A small image denoising model, trained from scratch.
Model: 4.5M parameters, arch unet, norm groupnorm, widths [96, 192, 192].
Training: muon at rate 0.038, 20800 steps, batches of 256.
Rows from block 2, named by matrix and row number. Rows with one number belong to one channel. Each number is 128 + 32 x the weight over its row's rms, rounded and kept within 0 to 255. All counts start at 0. Numbers have three digits each. After the name is the row's rms in percent of the matrix's.
# convs0: first 3x3 conv (model.mid.0.convs.0.weight, 192x192x3x3), inputs 186-191, a 3x3 kernel for each
# convs1: second 3x3 conv (model.mid.0.convs.1.weight, 192x192x3x3, transposed), outputs 186-191, a 3x3 kernel for each
convs0.43 098:232096099103124120062147090119107182157127157098171164188135138113110129096078067132149135099108142126142136147140139061144144051175164153136140141100163169101141
convs0.44 103:111162084137060107162141186142092193051120116161167119136159134126109110166146120146163119122165206160097137136111091070221155113128087136174131164117157203143161
convs0.45 096:089075135143177167151120113130134118113075103165128122184102108151145200153136124113138157123096187124161116144126158164090111123135113188108129087092128099131037
convs0.46 097:126152133164177109172148055076122080131143096140132115149106118111152187185145176115206151098095098197089062144063177135177106125080084113129138084080156157087101
convs0.47 100:045138079150166123108080067149089119135167110153170137098126166099162098115130181118157120165139089089183117148102086140183109114166076147115103189068191134124133
convs0.48 100:143188174132119146163141131112118101102081181132110096153081123134066117071180070126144141174217111099178190120157139119174094146099103173095119093129154134123135
convs0.49 098:122134139138170142110086068134130108092124148111103117084134113128105116162138132175136127118123132130099140170182121166127157102139164122159151122114187150149112
convs0.50 100:085096152066057098193107123137114114092128125101151134140125128159103147083153132146092139131170123106079118154164177090067098103178045121133116109138197114093134
convs0.51 100:088143120108149112162153151144153133192081127142079127103142107101081133079148086099108091115131118114101140094101111158138114130109152139164147146164095110114160
convs0.52 100:148100122112132140157149120176127169130138173113117070120166128112131168061107122108116150165128109159081123117129130095152178123134054067157113121164095134141148
convs0.53 099:140081121106141128117151108106179148172115159092079100194205105067128135090105129156177098141135119143190167123119070175117163105136106095108149106144128124148080
convs0.54 098:101121093131090151156152095150122101139119132121112106132079114164106153175126135177194176132140114138120115076086131193153129133153121166149139131162143057096094
convs0.55 101:081131096206202149138109144114136124131134172146132106143096167169105130164118113133189157123059078109096140116064079125167118091135147124187159140182154100175153
convs0.56 100:100071116078179179130112103162166102090128097126154085154135111000144130027096120108166142124086119190128168167125158136091101133118097223091120139135220154120126
convs0.57 099:192134145149161126160127120109123119066090174154152160180122094159151150122095095155149148132189173112122117130160131064149143152160137132124129175123129142111125
convs0.58 102:146096156128126172126134070137135153089083100155192129133153117120113126128097072131131097135123116102091129125105130174125106196154105072057132079147209102150111
convs0.59 102:127139150177144132090143202133100104147079074146091136111140049134130085150115147122168108151110163149176128139094110107124153126146157146115130147105096095142088
convs0.60 100:077132207128194149129178158145140163121111077111130122108118149194131145157155080139136098156135066134085120131099106164133126155143117091144109099151149193119060
convs0.61 098:163119179118164063128176170136122165144097160153134136155181116158140129129132105181125155130091103117181125089202088183115140104090120165134129091114122170076105
convs0.62 098:181147166183146180096142148146119073089141132116113137127199098099171182128169122117068134158164140118132126099075127174139125124132114129129125130170150145108128
convs0.63 099:159175124124139137208150078112131086147132146165050112088123111137110103092131121097139152077090140134088094128109155151158162117126085089159102067157134201143119
convs0.64 102:100127172097078137189080150157119098129117185112119113131159126129160165116084154120113119095147113136090122076124051097134151112122094136098134160106117110165110
convs0.65 103:116107133108087062134180120108161086179120110112172064128174138150068142094144162145178142137112084129120079131092096081106101116165139121113105098093195156172085
convs0.66 100:131156127115108172122131124162123121142143092161097114154127100143083099121159102096128176102093125146141107065108154153163095101111138094166114141135067094139156
convs0.67 098:136156092101081121149097129147075161135099072167160148093132150152110143108123153149183163113200089102121156121123154127160105106114144107099136132080097145115180
convs0.68 100:148031075117187174178118147167143115115145118190069157171092123125173115108115116097122091124048148149097141088172110115155095108089163110100103171150166147147071
convs0.69 099:143114125094140153163100121135152115155132186150065147162126102157102100084138168104152114125150067110105125183113129105102122163163091143074166093197130150127200
convs0.70 103:164106118141132139138147102080135143129158075112083142125126165195115138148139160139137116141151108159135167084049079140161144085134155167150082122126164119181128
convs0.71 100:177137126119103158202102115125180129141109119059149133145130188130167161119134135147109098149123136092141149144120117161132144163149090178111083156117111163076167
convs0.72 101:118136131090170100183123239107062103151147110139180043182120159181147125143148092167130129144140137160106122169148173116151135187032138122203095146155114051138148
convs0.73 102:131081153183098128159107145149166122176131104162162065086124132179174111086152114115121161100181150134108102128072108093110162069123019166102171097117096082174113
convs0.74 100:172117113115107136133189164147117128071100108139178108146156126111157170121126110139101154099146167125170173160097122075118130137114117183093124135156076154107146
convs0.75 100:134100157119148122130151092150102080123119088098144161129183148141056158133132176092113200153161098131149106169151102133212108147198120127053147137157150098137127
convs0.76 101:158165143103129133141148175139098098109135067132146145108054127091067098094125180101149138202098087173154131110119082122114150118170136172104189118125129096106166
convs0.77 098:127136128146155179120081084142145123151051106127109115164104115160071111188147140097203110161160090208110140145087115133146119186152140047119147140022105127138147
convs0.78 101:053111093132066148127190112135161107059085136123110200134070082145116099130117109123112136121060129146087182148132122084104171122091152145105148130108171120099108
convs0.79 099:118122101141092142068147128133017154173167113091155124158159172145121177109054175143150173144167096225145172106138128146183150116135076118106114120128081198103109
convs0.80 098:119065130110151161121126077101098103141149165145090160143136070154106142074162111144157214096111169127142136102163137132098115143110137123172172115123119168110118
convs0.81 100:156077097120092115162153128092155093141139097134140090118094117138156089141071117087099089135106093132132105135145112108130118128096096151109145132148141116137115
convs0.82 096:174122175184085155110106105179131146124152100155132124105143146051140193101097108169073146139142140052122102122156081113094150148044153172180129162103134119128140
convs0.83 100:122087169162137114122080153121153148161115123119152142089168107173087159145150121116120086118196107149103141136117132117133145055060101070111082106052157132161107
convs0.84 098:031154136121136146138096132139095102135149108161156131142104109145169094109177144113094082120210160195133120074104177115109089125143130179163133109151103104112137
convs0.85 095:167117062102123174164140172084084071130152092166150102110093099179130191112128108096107159082050184151103129154117082187092098146095112093153142071197134099129136
convs0.86 102:139181082133156099117062157117061158162118152142093103116137083151114127115152154120130159085128127131117133163127133120107121111173121106165099107077170124081101
convs0.87 099:114145196159110108109119148144145108163091100098122102120153125157102125153115127117133121123122089137177124135143068099118103145162130104121181111094128153136201
convs0.88 098:103131114165146066121149137128136188097142146169125076124127146088145172156050124121111130069178164149134101115205163098134091075107082085117150129094083125137109
convs0.89 099:108160089137079125174092144141092175145072156175165082151154134150145165117087142150153098122147098104154157140073099229142092105179144139099094146084145124134135
convs0.90 101:131123098090148136151119123132130200182163117129138094118131108158111124106169110149137041179111150127130091170063122145050093123171146124133160124084132095185143
convs0.91 099:099081148092119170120123142168090094091107117145073069219177087158121129067089083151129111183100117156147122097146064166126120062133182074163168138122128192142136
convs0.92 102:166121107079102122148154071170065159166143129134161145172107116135156119123122194139120120164198155092101104141146152196098101120105126131104168179130108113108152
convs0.93 102:165126101102151134175141141116118132138117097092101132125106116102140170133165147123151125174130178103046133066136117173129113111120123157150150088156104129074054
convs0.94 099:098239169103117161134154119100168100159129126140129154096153145195103190149105090096141096068125141131147112159125127124111183112062194144147124122191109159118113
convs0.95 102:082122064117103121141154117106138126130169140145085140138177193131123137150165094140127113102116143082105148160142114148061146132120045126142134161125126070155096
convs0.96 098:089123104126133172199074091131131138099119082084160145112121110170136080136091120142101142099137158075131162138151118148056115115159116121110101130186132168200099
convs0.97 099:126136105159076131111129179133147115140128176202076194103124157116132089079118138119138110172098061115156150172165145134173131086130117057088131081143124126104149
convs0.98 098:138061136194090195095144094127131141129145146096140112076122191100106083122142165136173038090131108109062100097131116119111142104205107193136158065155154084155077
convs0.99 100:166130116090121092074114132141188130109112111108179116131153114148149116155073132189144115159159092120131072117064107080162102113088111157124147133168146080175146
convs0.100 099:145081156096140105125094106118181109173097152094100126157154172086106108129136123108098152162139189177203118061148117116063110136169055169129136153094156099082129
convs0.101 101:119150131175113146097121063120059092223125160142163117172194083189060093087112152127124161071133137159030110120118118106059065143113131070167162121154072114136128
convs0.102 099:173119120138142148124156160138121102131099121092143145053112160082127126152143098139132146159105128131185121148158086108175131060117163066069110134178136093137101
convs0.103 101:074152113106176101117143148134201144132137133068098140193083128119151084158073175178136102147241151159140141150097092140105158123076105188090142131122145117137131
convs0.104 098:130085140146160130137141079196115129115140172145092134057158126150211142154099158113132126142116120151127112131076199125088152135083103143118120105141220078099178
convs0.105 099:118128110062217142112094119098110175138110114148086104200145162094099136116130114195133068196127112110098107131142113172133139097170139165196163132096172126079208
convs0.106 103:093101119166112127134133122088077068141054157171158123151157164102169106125118122148071116125102124168080099157193096137141151122140083169105069112193114115154159
convs0.107 098:176172113089209147228098175102098101088167186176167137086146147142152115110131143109134155125073142151145166100120118139158173109103124145130117053198167139154150
convs0.108 097:103144144126167142177102153118095096136126107117139106190184106162135133089199101167108135064087096070116088171086079078092114101117098176096088099156184167093099
convs0.109 101:150146103097139141149128099139142161078179117061136142103126087092119148157092095153153123094136089146134097086098136148097145130162131154154147113131145121102097
convs0.110 100:116106185148095138150106111137157132087138128131120182155137112147137110147135135130145119162148144178061170109157089178086117117093116158137146106134100122110119
convs0.111 099:145110153140157124101123046108082168218132169129164162165151136162087075114098154152131142119111157113108142130134128114124123126056135106162084144163192096094136
convs0.112 099:192093113163138140098141124153139134191147105206112129139134124106096144139155124130153134129112138160106157067070050088202154136127177118153178169126120164122147
convs0.113 102:076135131157084129173133141179164125172127159091180134159105117060175176168162173107112129145123139086154150175104104158105135158177144132082130068125190132138117
convs0.114 100:139120132067097147148117176143166115123154119123146117140149145122152151166159104142116174104104170085135129122099150173190150122099104115143173092129169114203150
convs0.115 101:096188135147130128136097129172130161144136114110150105061106136128095172148173184119110170138180195169102114044146138190157147118186132143118136120137115095144109
convs0.116 103:143125145107109142113162125126113107108138078129105138175190150181091085179140126113142163082110093129113142077154103119160162176101067221114149148140121142154048
convs0.117 102:135120121168127094131143121111156139162167084095075180127116138104103098076117134077107118170136141128112103125098133082098144136115119147058154164115096160158078
convs0.118 101:104156155027080155113098163143152134113110083136144076144186140120188133121123149104101110069136125161095165095116112183169095117105050144170126155122135119118124
convs0.119 101:110155117119112147099094106154147142091128126154127088156100119071140125151101045177140105099055131132076155127130126078089109144035189128174067132145164116150165
convs0.120 098:151153101133139111118052089127191065135127145167181147137133158077146184097154106114120136098121151138127170121067141164112130107183143137153109143105178209121190
convs0.121 098:146232140157126116157129091103133123108197182184121123166164089151121104132152117166140092074093050126077109150114083140130124143096117122112087134197132135155124
convs0.122 099:066171143079128116124127100149159155153144127212153094145121158159084105083143174163116108099080136139147126129099114129131154150118129114095141178145055136177137
convs0.123 100:140099113071104132134083125134122117124102163153148132056133128117109118110096159105177161142114110112161094137133178149119153146142133113149107179100168135177113
convs0.124 097:128116132167118131137128167167154119162149117132124117110078118124138147154134138139109126167133115119123148147097091156123131119124111152167144130186090144155101
convs0.125 100:190147185155058177135142146172107120122101173114101175156172142104117131132138132173115134109137076163114109183169135097114127145090168128091095160127159127137123
convs0.126 099:098120161137165168169174118125155133153113165121121204109077164122129098133125140088149156100104125188137100112112102067162194096137155100142085128183105181094104
convs0.127 100:148177114114165136147163171141129170105134122137141061159145168172192165149097161061128130144080122168186142158114101183083163113156170095062111105133138112092188
convs0.128 099:123176150189135127138154190068129061100094080149113092127096152056069133124084116068123120135107135085168147170119151127110142145168142162179069156112206148105125
convs0.129 098:117128163131125100141202094143182167114156142104132114079192098140107147118191122159111064103147144133129138153081083121139162128107069137165073147108202095113143
convs0.130 104:163140071101081106133096122150132155209103119109158151111139132132152088156143084111095126114150145093119165121114127110156152136121145106154167136086133140153126
convs0.131 102:129140146110105114138151098114108093109127114150162133202158162103035175128117122111174081135139128092114126090092114107147144113113187138140135133179105125095107
convs0.132 098:118132156168124169044116144133172109137153093169128134166157169130134153100118121117184100108028093157128119115159103222153105065107183155073144139076123094104109
convs0.133 099:187140141121101129124187096119144125121171115079146083121110155145150147100133119172148127121078190151153152150084083085153094129115189133141050140150123166071151
convs0.134 097:194078071108156080109153117114124107151101072128102175130094087095134117089137121195029095093128097187115114115087138155179106196154145104143093115121143101148140
convs0.135 101:129186158091047093138136173087108157158085186119090064132140098089144155111140141034083092150159189136120139139078118142165124125136151121099134125144090099166098
convs0.136 101:120207108157175121096116134137142149175122116100159158126151137081142099081140156116130071120103114177148117116136126074099131142148105100120138157145136158135122
convs0.137 102:143145207099136119139147130147101175119130119137153120103121095171093153119104149179112133135163148166141103149128085109107147182058146132110125093100121104110097
convs0.138 101:138209132127163172085124131140146185109126183179127093143076162123186130144154175179045142101075150097157171155150150167186121093164122102083126145118156122114128
convs0.139 101:113092133211149128144168101114123100201140138117050156125156122181098109136109129129121125121088085133086176139098156170180167037109142154142076100100150109109144
convs0.140 099:129188171095117135193130142132155172105151167153108044096139238128128066080096099099139124104114156109114138171152153139212160212091141088109097051090098107130189
convs0.141 103:127117163143146132126161098086114138141087163123133127177093140169100099121097083161115177129108123089141072124108127067168153077099177096136161178192162132150152
convs0.142 099:109171119140105110174152109177139117126189134147160190103124194082131098133169046154172115121124134164117114098130116134117133096113128090128116093153137118111165
convs0.143 099:065136184100116136176107121155117153088106121113132138089103128093149090127135162173141089100129120136127055132097167170168124111131094145108190057097076170127159
convs0.144 104:143121138119158146135125128103162125111142146162126145132067088088096130107115141134063178152097138108113108137191125110157118109174150163030163135131178160071138
convs0.145 101:150138165102118142155094126115157177187127143108153120109151138196123134146132057136106113085168098115111106139134060136023164075069107208197158130131111157097108
convs0.146 101:097098136155101087140149053122176105143131104109218112063090080137130109096095148098128111104142166141047115146142103084078138149150217003113150097129108104169170
convs0.147 102:146133175137117169134155144166145189129109108134123125089177112132160094049097128133148113125094106168104124133083108126159140095127126153150178104095140122169143
convs0.148 100:124097120134109093118163174138120154134071126126119107096140128097123155091121113131036068189112085078144111074141186179150117135145186078125086160090146106100131
convs0.149 099:138191156118140117156106075145133136110147166184061061121095155082178131132122097104121165119158122109171219173141087057157104101175118074080142079136098130152105
convs0.150 104:167136140139086091112085212137106140136099191108152188120106135143069097140125106172106125173104103144133094096154186186130106112111172194133128130163126130154164
convs0.151 099:123139144135155151148129139059170007159076118100092089136097102114102169125149178131112155103134148134146152187122201090174186126119093086118154161148136158144126
convs0.152 097:144112142136110085067232123146119129134121097107141087150063159158168064148151079153177110176152070134091154173095099086190184120104134136131140172244152142130181
convs0.153 101:139140124133115121156177184208132101147068155147098126174072131140151163125186104110192048131095128167070171182201097095154140056141173106107148099122139151157125
convs0.154 102:086116115098165153100080137098126099122115095096174147086120099121150133188164114165125105154057111135165158097144091140145154126189158140094150176126156118082125
convs1.43 102:064100130199128108140114143110130114079191074103080118127114190090106083104123104080148135111143145113097167132125082177097141125058181117069159132142071105132201
convs1.44 099:103133131148068118143091144142145196060112119098098101111084152170125113139123085148171146144142144140077126100159153102055155134144177184135128115119080074119058
convs1.45 100:137108114101190174166077133087085075176108066097105195116155127133129102111101141196126084137107180132125181081077129138165095086103171146130128155157069120124148
convs1.46 098:183169095146103126103095101091098154158149112133118192129144135088209094166132149112126137152146158194087092095104161086148150083090134109120143115118084120135131
convs1.47 100:088125060107146131098108158124167083162125098121120124156165169126089130170132152106159101117152105177144091198144075180160106141072134120135123142142215161127185
convs1.48 102:156098106127105128116098154151105138105164119113157135089128152117116122151142141177129112124069181117181060117189161130146105190110117196135111125131146131117134
convs1.49 100:123163119148141203154147131123123141126139156126103093158139162085129119055157193093111094187058198159142128128130103162117153158165153141095122180090091139144159
convs1.50 103:131125153134190118098132143123105146100167114115112105118103127075145086126178120130134175138129099115123127156138058108123094087165143141166126127113136127127148
convs1.51 096:116128113175154078160145128107095128110127102129122088113117164155146140109184138125133148108128169146177144102155131135157125082183140104118173188149145116117124
convs1.52 102:117148145140150133158124100107114084126188125135091184074190103205085123128137113138109135118064118130098132119096078158147108106110122123093180153123118111150115
convs1.53 100:130133176155137103172161123141166133092145167096146156109157099117100084123129135110167091113177099174159136134075131163152105161117110144165131108127185116150153
convs1.54 101:112095137120133140113125098120131127113081121184111111133088144150157157182097115162147116134138130141118137093140100190168085126093141199118089133117123160089135
convs1.55 100:119141114142215078124050123110186115200126135166105146092120125107083136115123143130106122171122175106164133153131118139072102150159117134143152117106174090110090
convs1.56 100:114149142177115083144165130201115093147127137164104102190062139168119188132100164047097128108186079245149098116107152162149149101084111102139109107220140098122114
convs1.57 098:126204140086108138140100134165023166136146113153156126138094116108130141124105182155103197193144095151129083098108149143146147202144145117135115077126177080104116
convs1.58 101:130100097068110103156163113128112119116140176218148160161111149152126139119177192117173116147142138130090081162157106188123173169158110121144147139099115159144165
convs1.59 099:118171139180128138144138175079129102104158108127147119170118086159103163177102151122062138160166144136144145131184127144106176182100143150006169120135085146155106
convs1.60 100:132144085161148120101124064136119092135143140109068148125097149130147147178127123164122178122127110141076107147172144079079135109111078151167112080156142111129111
convs1.61 101:115180165153099088089065115097142105121153119139131155090074068141161129187105136116096173141107122216111107051128180139056119106148125123146152125068110113080126
convs1.62 102:128128108124156103107119118153068143162151121081135204113128143161099118102088099139125119115161195121103107179187112115086126096099117157148130108110179205097126
convs1.63 102:106084160126081172130163136093151160192135116156120066171140173117124096113156082104163129152123103168149166149071110120123148134124138118076159105085090146145147
convs1.64 101:152105101123190113134196106093150154134142165145114166096149078109081111201041110109107046102150105126128163064135071146156161081101092150120179104124120165131113
convs1.65 100:152147149146068113153124109056098057155122137114114140087103148212161116093135148117136134182125089110139199129190041184141146134109097153081089091078084080116117
convs1.66 100:138131095104132113058083132092130150055139151083060139095100129129124127168160135121149094117101148136180157154141099135139124148155181178162130100133123142079134
convs1.67 099:068129097157114162199147082152038075144137133055157146118104152097171129148119139154144088130116128155142059100171136165140144129114076109192153129082112138146103
convs1.68 102:125072197104157185127106130134040115121101117115125080129199098068155120121180192091107185141108139097090122136160132081164132157129150159154169088132138117098100
convs1.69 100:114097147081128118119119184178096100143123143142163129121116159092156175173133174171122149139155189155043140104171104131183108126164184098155118166114108074120121
convs1.70 097:145123177071123094122120119115103150124106086080101127056179115108097148156139097074126124166102172143172101103139067096149245109199162122107149175140116081143110
convs1.71 099:145126112113102122201114132121135088139166160077107157114148127090144100171100118133109137131162154145128192138127115103114124161168076112087065190116098159161071
convs1.72 100:155150128171139175108156127134150115137177191147101208114121138140132095098174161124139093166161101103095081123111104140156195130081110118112101152154129149094140
convs1.73 098:137155137074192100096041114156121135113110154097119139164150132122146136108098162146134144110114141127127078172127138116092123086148200138178145179122042068066191
convs1.74 101:173134134137174133141041107157118089117126136120155123134133132117164154085109124174176157121145128154106150130092125124125096117121130156155103139092122176122093
convs1.75 102:125098161159099209142139150101130159057109121142091123124104176154072107120047113121163136158064122152086104115121115169118121163153095121143116082112121124098132
convs1.76 099:109128117086155095117153102133156140143146154117228125149170152164176144133130143166131106136080099121141171143145144116115111115127165110088101110149110116177129
convs1.77 101:168186116137071115177138146135144173124112166080080089139135126140115105129169119079119154128119126119077144164194150154160155086099173174126139107179092122130126
convs1.78 100:122139121111147113110102150198139162114089149162143135144095125160084154127186107087103142144201123176095118181102091113191115136161154066124160139143153109112123
convs1.79 102:116113110151135127114138117093121056157135123139163159133156127134162145124127123164147144150137134148147062096153162130150148102124111147151156135090145119171093
convs1.80 101:061100102125148140142117118167125107098138126153148105149171115105127189105158153122133120093125135095042185123101094150114100137108176073075101149132122081176154
convs1.81 097:145143113130173110100112168171165158131073111161146137084150134136116176090156092137125109121122096155130135102108145084101119152080119094109177124112073190055119
convs1.82 103:142150131170132165139138174130184122108155175095126085177167146158138106145129138155132112126132121117084091123152181153148195130104136119101135092128141107118132
convs1.83 099:180130112162083100106124145103158164118134094123099175033127163077143149099132161069183078095131155165155114159138092088107118041170131128108116158102158129117103
convs1.84 100:116116147107089082092166124141119139117132133062115094147155119136098132139169128186151204162083173153131123114144169085139128121141143094108123147148141157162159
convs1.85 100:083168115150175166103132146196127105123137141146085102100096184109187126052129121116102118122148097067119115136123155146085160191144159113143100142096185051169128
convs1.86 101:131101140098130145119156183136097097138126131093145137153110154141124181156097120165092107109129138182104122147109131108073160084144132168116176120113095121140128
convs1.87 100:133113136150145147164186123097121098093094167168140126098177170139162097066132126154112177117168137123105129110094148192140121120141124100176119152167141147081111
convs1.88 102:075125161153171137134152102084120117069143159148105149109094126132099156197117161048154118168176136150132170115196106101177054157123168132126100117114102110097100
convs1.89 103:134127114179154145152157101088140083152064114153148079093164135126112087108121090098098190138159140106104056090167143072087171137099093139056147121162201120112090
convs1.90 099:105128123119100173118094187185122121122106169138176147135165094142149075125071142116108137182177124130114109125191138128198246126155116158203110126088103108118140
convs1.91 099:124111083093151161144127151119119095156172153091096149132101107114141161148114160138124073137079119142139136177142115181162131149139076125122132124113149112085168
convs1.92 099:138157201187149105130072194128117161109203162110145147171099095089142117165112129107152104137111147135167123163124122118068093137100147146130146138095079108139104
convs1.93 103:160205150184082098072165132139077152075155151156124138092089097090171160132119116196142106105128088099143175128109156114122085150114119106140156173128143115080134
convs1.94 101:124134141155137198136173107104125135146091111076143193155166091087135193146154154103159143122153137140106073120109096128176143140098085136142116129165177141166080
convs1.95 099:127090144079134182167137162115140102146150153131030178170125149118135104101115149066093083167117161078123150130195111117132094109144138116137184120100105070175147
convs1.96 101:146156137132170119134106098138208155118139118127186126175094138145172106138118109181067147122149115113134090121093141128122116100158106178090159088099157095128117
convs1.97 098:112187123107111121127111136147121115127097099185128122122190170172140149154158138096195112135199100104122153149127117124157176133063120120122087058150171159120137
convs1.98 099:116125177126181149172108160094057012123089117188118142154118101113133156114126113141142112136117120101135136107179118154185133173113105132111128104185122093103110
convs1.99 099:120155093104114111135151112114069172069099114111103136179160101071120157124090095185073179102148113150163166118133095111144123145120113130054181106125131149112144
convs1.100 102:139070168115077147112133136128095198140146132127121144133140165117158184170172076077096128137117183164130158153150137098112164134158173152125135113093124111142187
convs1.101 100:093075146154112133091130099138179132112091136147085128147107131094082127146158133168138094107118106147191128114123163107126145142140131126096160037138125059176076
convs1.102 097:113097161166166095094202154138112059128141114062156172073088124125144131172157138138100097134097061172092100195136088152098171128086112100068144147122074199116111
convs1.103 100:179116127134129123128098150146166125121107112038119197136166102060141141134151150110155119084129046119131124115142181109149082131118079128100192130118151156095117
convs1.104 100:111112089095179146064149119122154123171102141093099141147143138133142106131099142144108114052089132098081204125121048111122137134143176067077128165175072095151103
convs1.105 102:122125165093117165107071094088074148090158147113165156212074162181184145123132102092097099169107107159131118134140141133130097186130103107113099139122154153095134
convs1.106 101:109113131058095144153130129095129143115162128093126127112153123081160125107149176086135083137125131135116120174137076114170124119142169130167107147149140094133087
convs1.107 099:188124128107099089102127169127168102141116125122118107154041111139099147090100146107151093119114177194066099107106111104136111051150100140066131104128163136116132
convs1.108 098:148117129174102145105131098110176111126156104126117117154119156107151152149103110130090136081104087164207121136148093119106168146092090104175125171172080141118115
convs1.109 104:149123122126143155161114124121165148163101113180102135156110151137115145177104143192159151164104139100112106145173126149114083117134145149151073128103120131159127
convs1.110 100:127129123092170140169194117115152172091137153150099123131179126165160158137130034134106135082092170078082151155069107077108108164131111104130150108119066168012122
convs1.111 101:101110096102112127101113159142131155134131151123166154135160173156133129164159069206092109123179146139138078156146177117136127107148145107090120155079079188129119
convs1.112 101:154107068140138154139097102167066124120149101123141133134140081109160127112129165122137129134144078132151154153093133121174152073067163066122074110083107115089129
convs1.113 101:161117165128159166165127163147120136193140135107136138127101073118133114150162131098116143119107109091168125170092118074081135131102101135142131156182100102081168
convs1.114 099:137140107098115134136141078163078152125130124129118180165158144122164210152155156143142177106141167125143113181158118137129194184157105141152134121148148162051088
convs1.115 103:244095171122105123096174136088135155176146142195078130126192122118110080136073111158128132151123120040078140127073122134142149113161127150123122181096205140121111
convs1.116 097:172165089167114136122153114114139119166109131190165100151132082142143096131108156206122134155093133127099085205131199154138049170157139129105152127103110119116132
convs1.117 102:124130116086113125092134183153174134117190110156096157142131093138056128151189149130203124100122120173103150152070123098211104144126118180153181144164158119037165
convs1.118 098:079113115096117172070105066124110138149146193169089175156102119104151144145114130157121150120150145129165119095100164105151127209189121160150068108138146122085097
convs1.119 102:118196102119121221122138127196142109154077109061132163090110171081094140119123126116093120168114148130087100161104139132201131106071152096134077123042125173079136
convs1.120 096:143099064138131165156165140118133138138163142137107081131135137110111092107085176099110097109090125130169211170138110125082156149079108158158105086168169134112076
convs1.121 099:135150140116046130144110145103149126089176165093106133096155041094122087162093172124151069095138144167132143142128077100157121136164133140106142108093100134128109
convs1.122 101:084157170090113109130079148127082138168062139160116131132104196168126137105184140114124126144146126153057128154086077129143113118098097124072057151130154166132154
convs1.123 101:106160159110140092090110136084102124140134136127069122131137082142193109165074102119082069147123163110094130150095152109156141162059142121078128179151127154161109
convs1.124 098:129116110144106163107091139143114166089123113151139102090167121156079118130142137169101165081153129157171104151151076078117137155129126094088118129114170130056110
convs1.125 099:111097143128091122137124184132125117137102095114183147232151145169173140192101172153154127183167117111144143173106087176157110099140128132017121159139065154080103
convs1.126 103:072082094123134155131094154074161150136095126107123174134128081101122141124167147159142135133119109155121107155149159141134110163092129162114121117112154160175140
convs1.127 101:101098128181142145119142117125147162094120171166117154124150103177092114187120123120142104105058095101072099136123113107083139101077137128129139100120143128123153
convs1.128 103:103060088059154144142071160142121124117116115142132172062173092152152066101123174131128055135138074079064102143113165167097137111120102162094135112114111168160183
convs1.129 101:110105098106161192160162155175132105110139172065159152162140131118153121121102155173148133099097124097147177144198186149108167162072126137146143131120123159050089
convs1.130 098:109068168111094129077141150128106135128073118094140173122149089111096103100057089120116124136078110126163157156121140096129065149182128133180120179123118121175101
convs1.131 097:157122098118153128131128130078044133101134149122098115114158091154166208143059129169129177143153126094118173080107142105150181185104131168088126129187108103120081
convs1.132 102:111109098080099188148141137151176131147123101152135162112096121134164147125149060147148130146094088101123101061069058079058118101150107156125117190119137106162138
convs1.133 101:172139122139179150061144173112057153158098166113145108091155099127173169153103171118162174025161137086169205141179099168110108142046113104141083147098129128145136
convs1.134 097:091154110209156111081104117125112124135128058126151216115112199192126151099120171104172177131092143154110134101181119100108156083191114072127101106118170051129120
convs1.135 102:171123130164148138086106152146097079150156162103134113129168069148125159144172151086123100121128146097182117119087115142107086111144133133156179103061086102122064
convs1.136 099:085114146141099154125162137176150120127108106135151132077092120048121118157146091080124161114096123151133117108147131120172119110105173193122106116040059154199075
convs1.137 099:113128162117132110124125101115182111117160113124100192157173202118195132154183127145167111104164147137138164161084099144148173149139159103140139141151100177171159
convs1.138 096:115103119180125120154118077119139089165073122146137139115170091137209110094096139059156062148139144111136125158094181103125110099179176102131162108137151158120119
convs1.139 102:106049168133105076111111125105061122126097155193156158075104104149094130179168065099143107132108102099076127123140137168072147179122150162087145131110114091135121
convs1.140 101:086093104127174141150136161136158151084145104140225127119091165189123176127151129194144100059147193105139141109190137087147135216143144147133128061153155115086154
convs1.141 100:167094199078107120200152161190153098139165151108145116148104097156159157164055071136140096159129167211113124122106133120131155141106107167101134124008118088128135
convs1.142 099:126193128150098138095136087123123124156187172120063094105110043153064154127189111114122106123121161112134181112137090153154129166110183170149195093141080093144147
convs1.143 098:116128099109153141072133067093163045160111166163100130137158104144126132145155114095143184122072197141116097142145134165104185153131171158221155130117123105085155
convs1.144 098:122108084182119118119119115105090155155148106059135117123155170120104126099157114159124125111097116092151096120086166105112198142107145123181164187121118160156126
convs1.145 101:135089112098141158129142080121170125122205164145142120160153153153094155114206117067183122150145043083129172137199126123179151137118131114097157107147072151128074
convs1.146 101:181153149143136094133167146143093131139117119083144094111097133133160096140101121081170120096121114072139120107138206180160069093094106119096135094145193190126116
convs1.147 102:170148142150095081169157164139154125106150109146132159161077183121151116108147091192132134139096128143155118090138159154165123133130176052144150124101159100165129
convs1.148 100:143153100135134131084100119144125131085130114070197113175092128106158140146106147118179094105134155141129077175133137113131080143194160131083161128104124103089170
convs1.149 098:095099137112094087138146181082177149195130013127079166107048126121159169205109161120145126162156099136134130122111126155092164064177030147168080137119089141133135
convs1.150 099:168110076178088136120117052173082106140115130097189056172138095096206152087123091150092139192165137073110175107138138140174104177091146135147164124099168137153105
convs1.151 098:158092138118100154136112132230143113152102189130065115076122134133171130085078103083142105163146113118150103132217108094161103179117168127133148140148101152058089
convs1.152 099:115115190194137125126148138138119183122151148122116160084195131100082137130117145140121150104159143127164135119018131143141125104128129139139129086104164148143187
convs1.153 100:113161161055116173099118108125099138111107081170081153129119162089155100115067137130177162113113083132123173124155107137100186158082192098172090086104109066120084
convs1.154 099:096119132191091106089150143115066039121121102135134122190183178082153123179095154164143142073139136150143153152114153182121143140150125140171084160156130088126151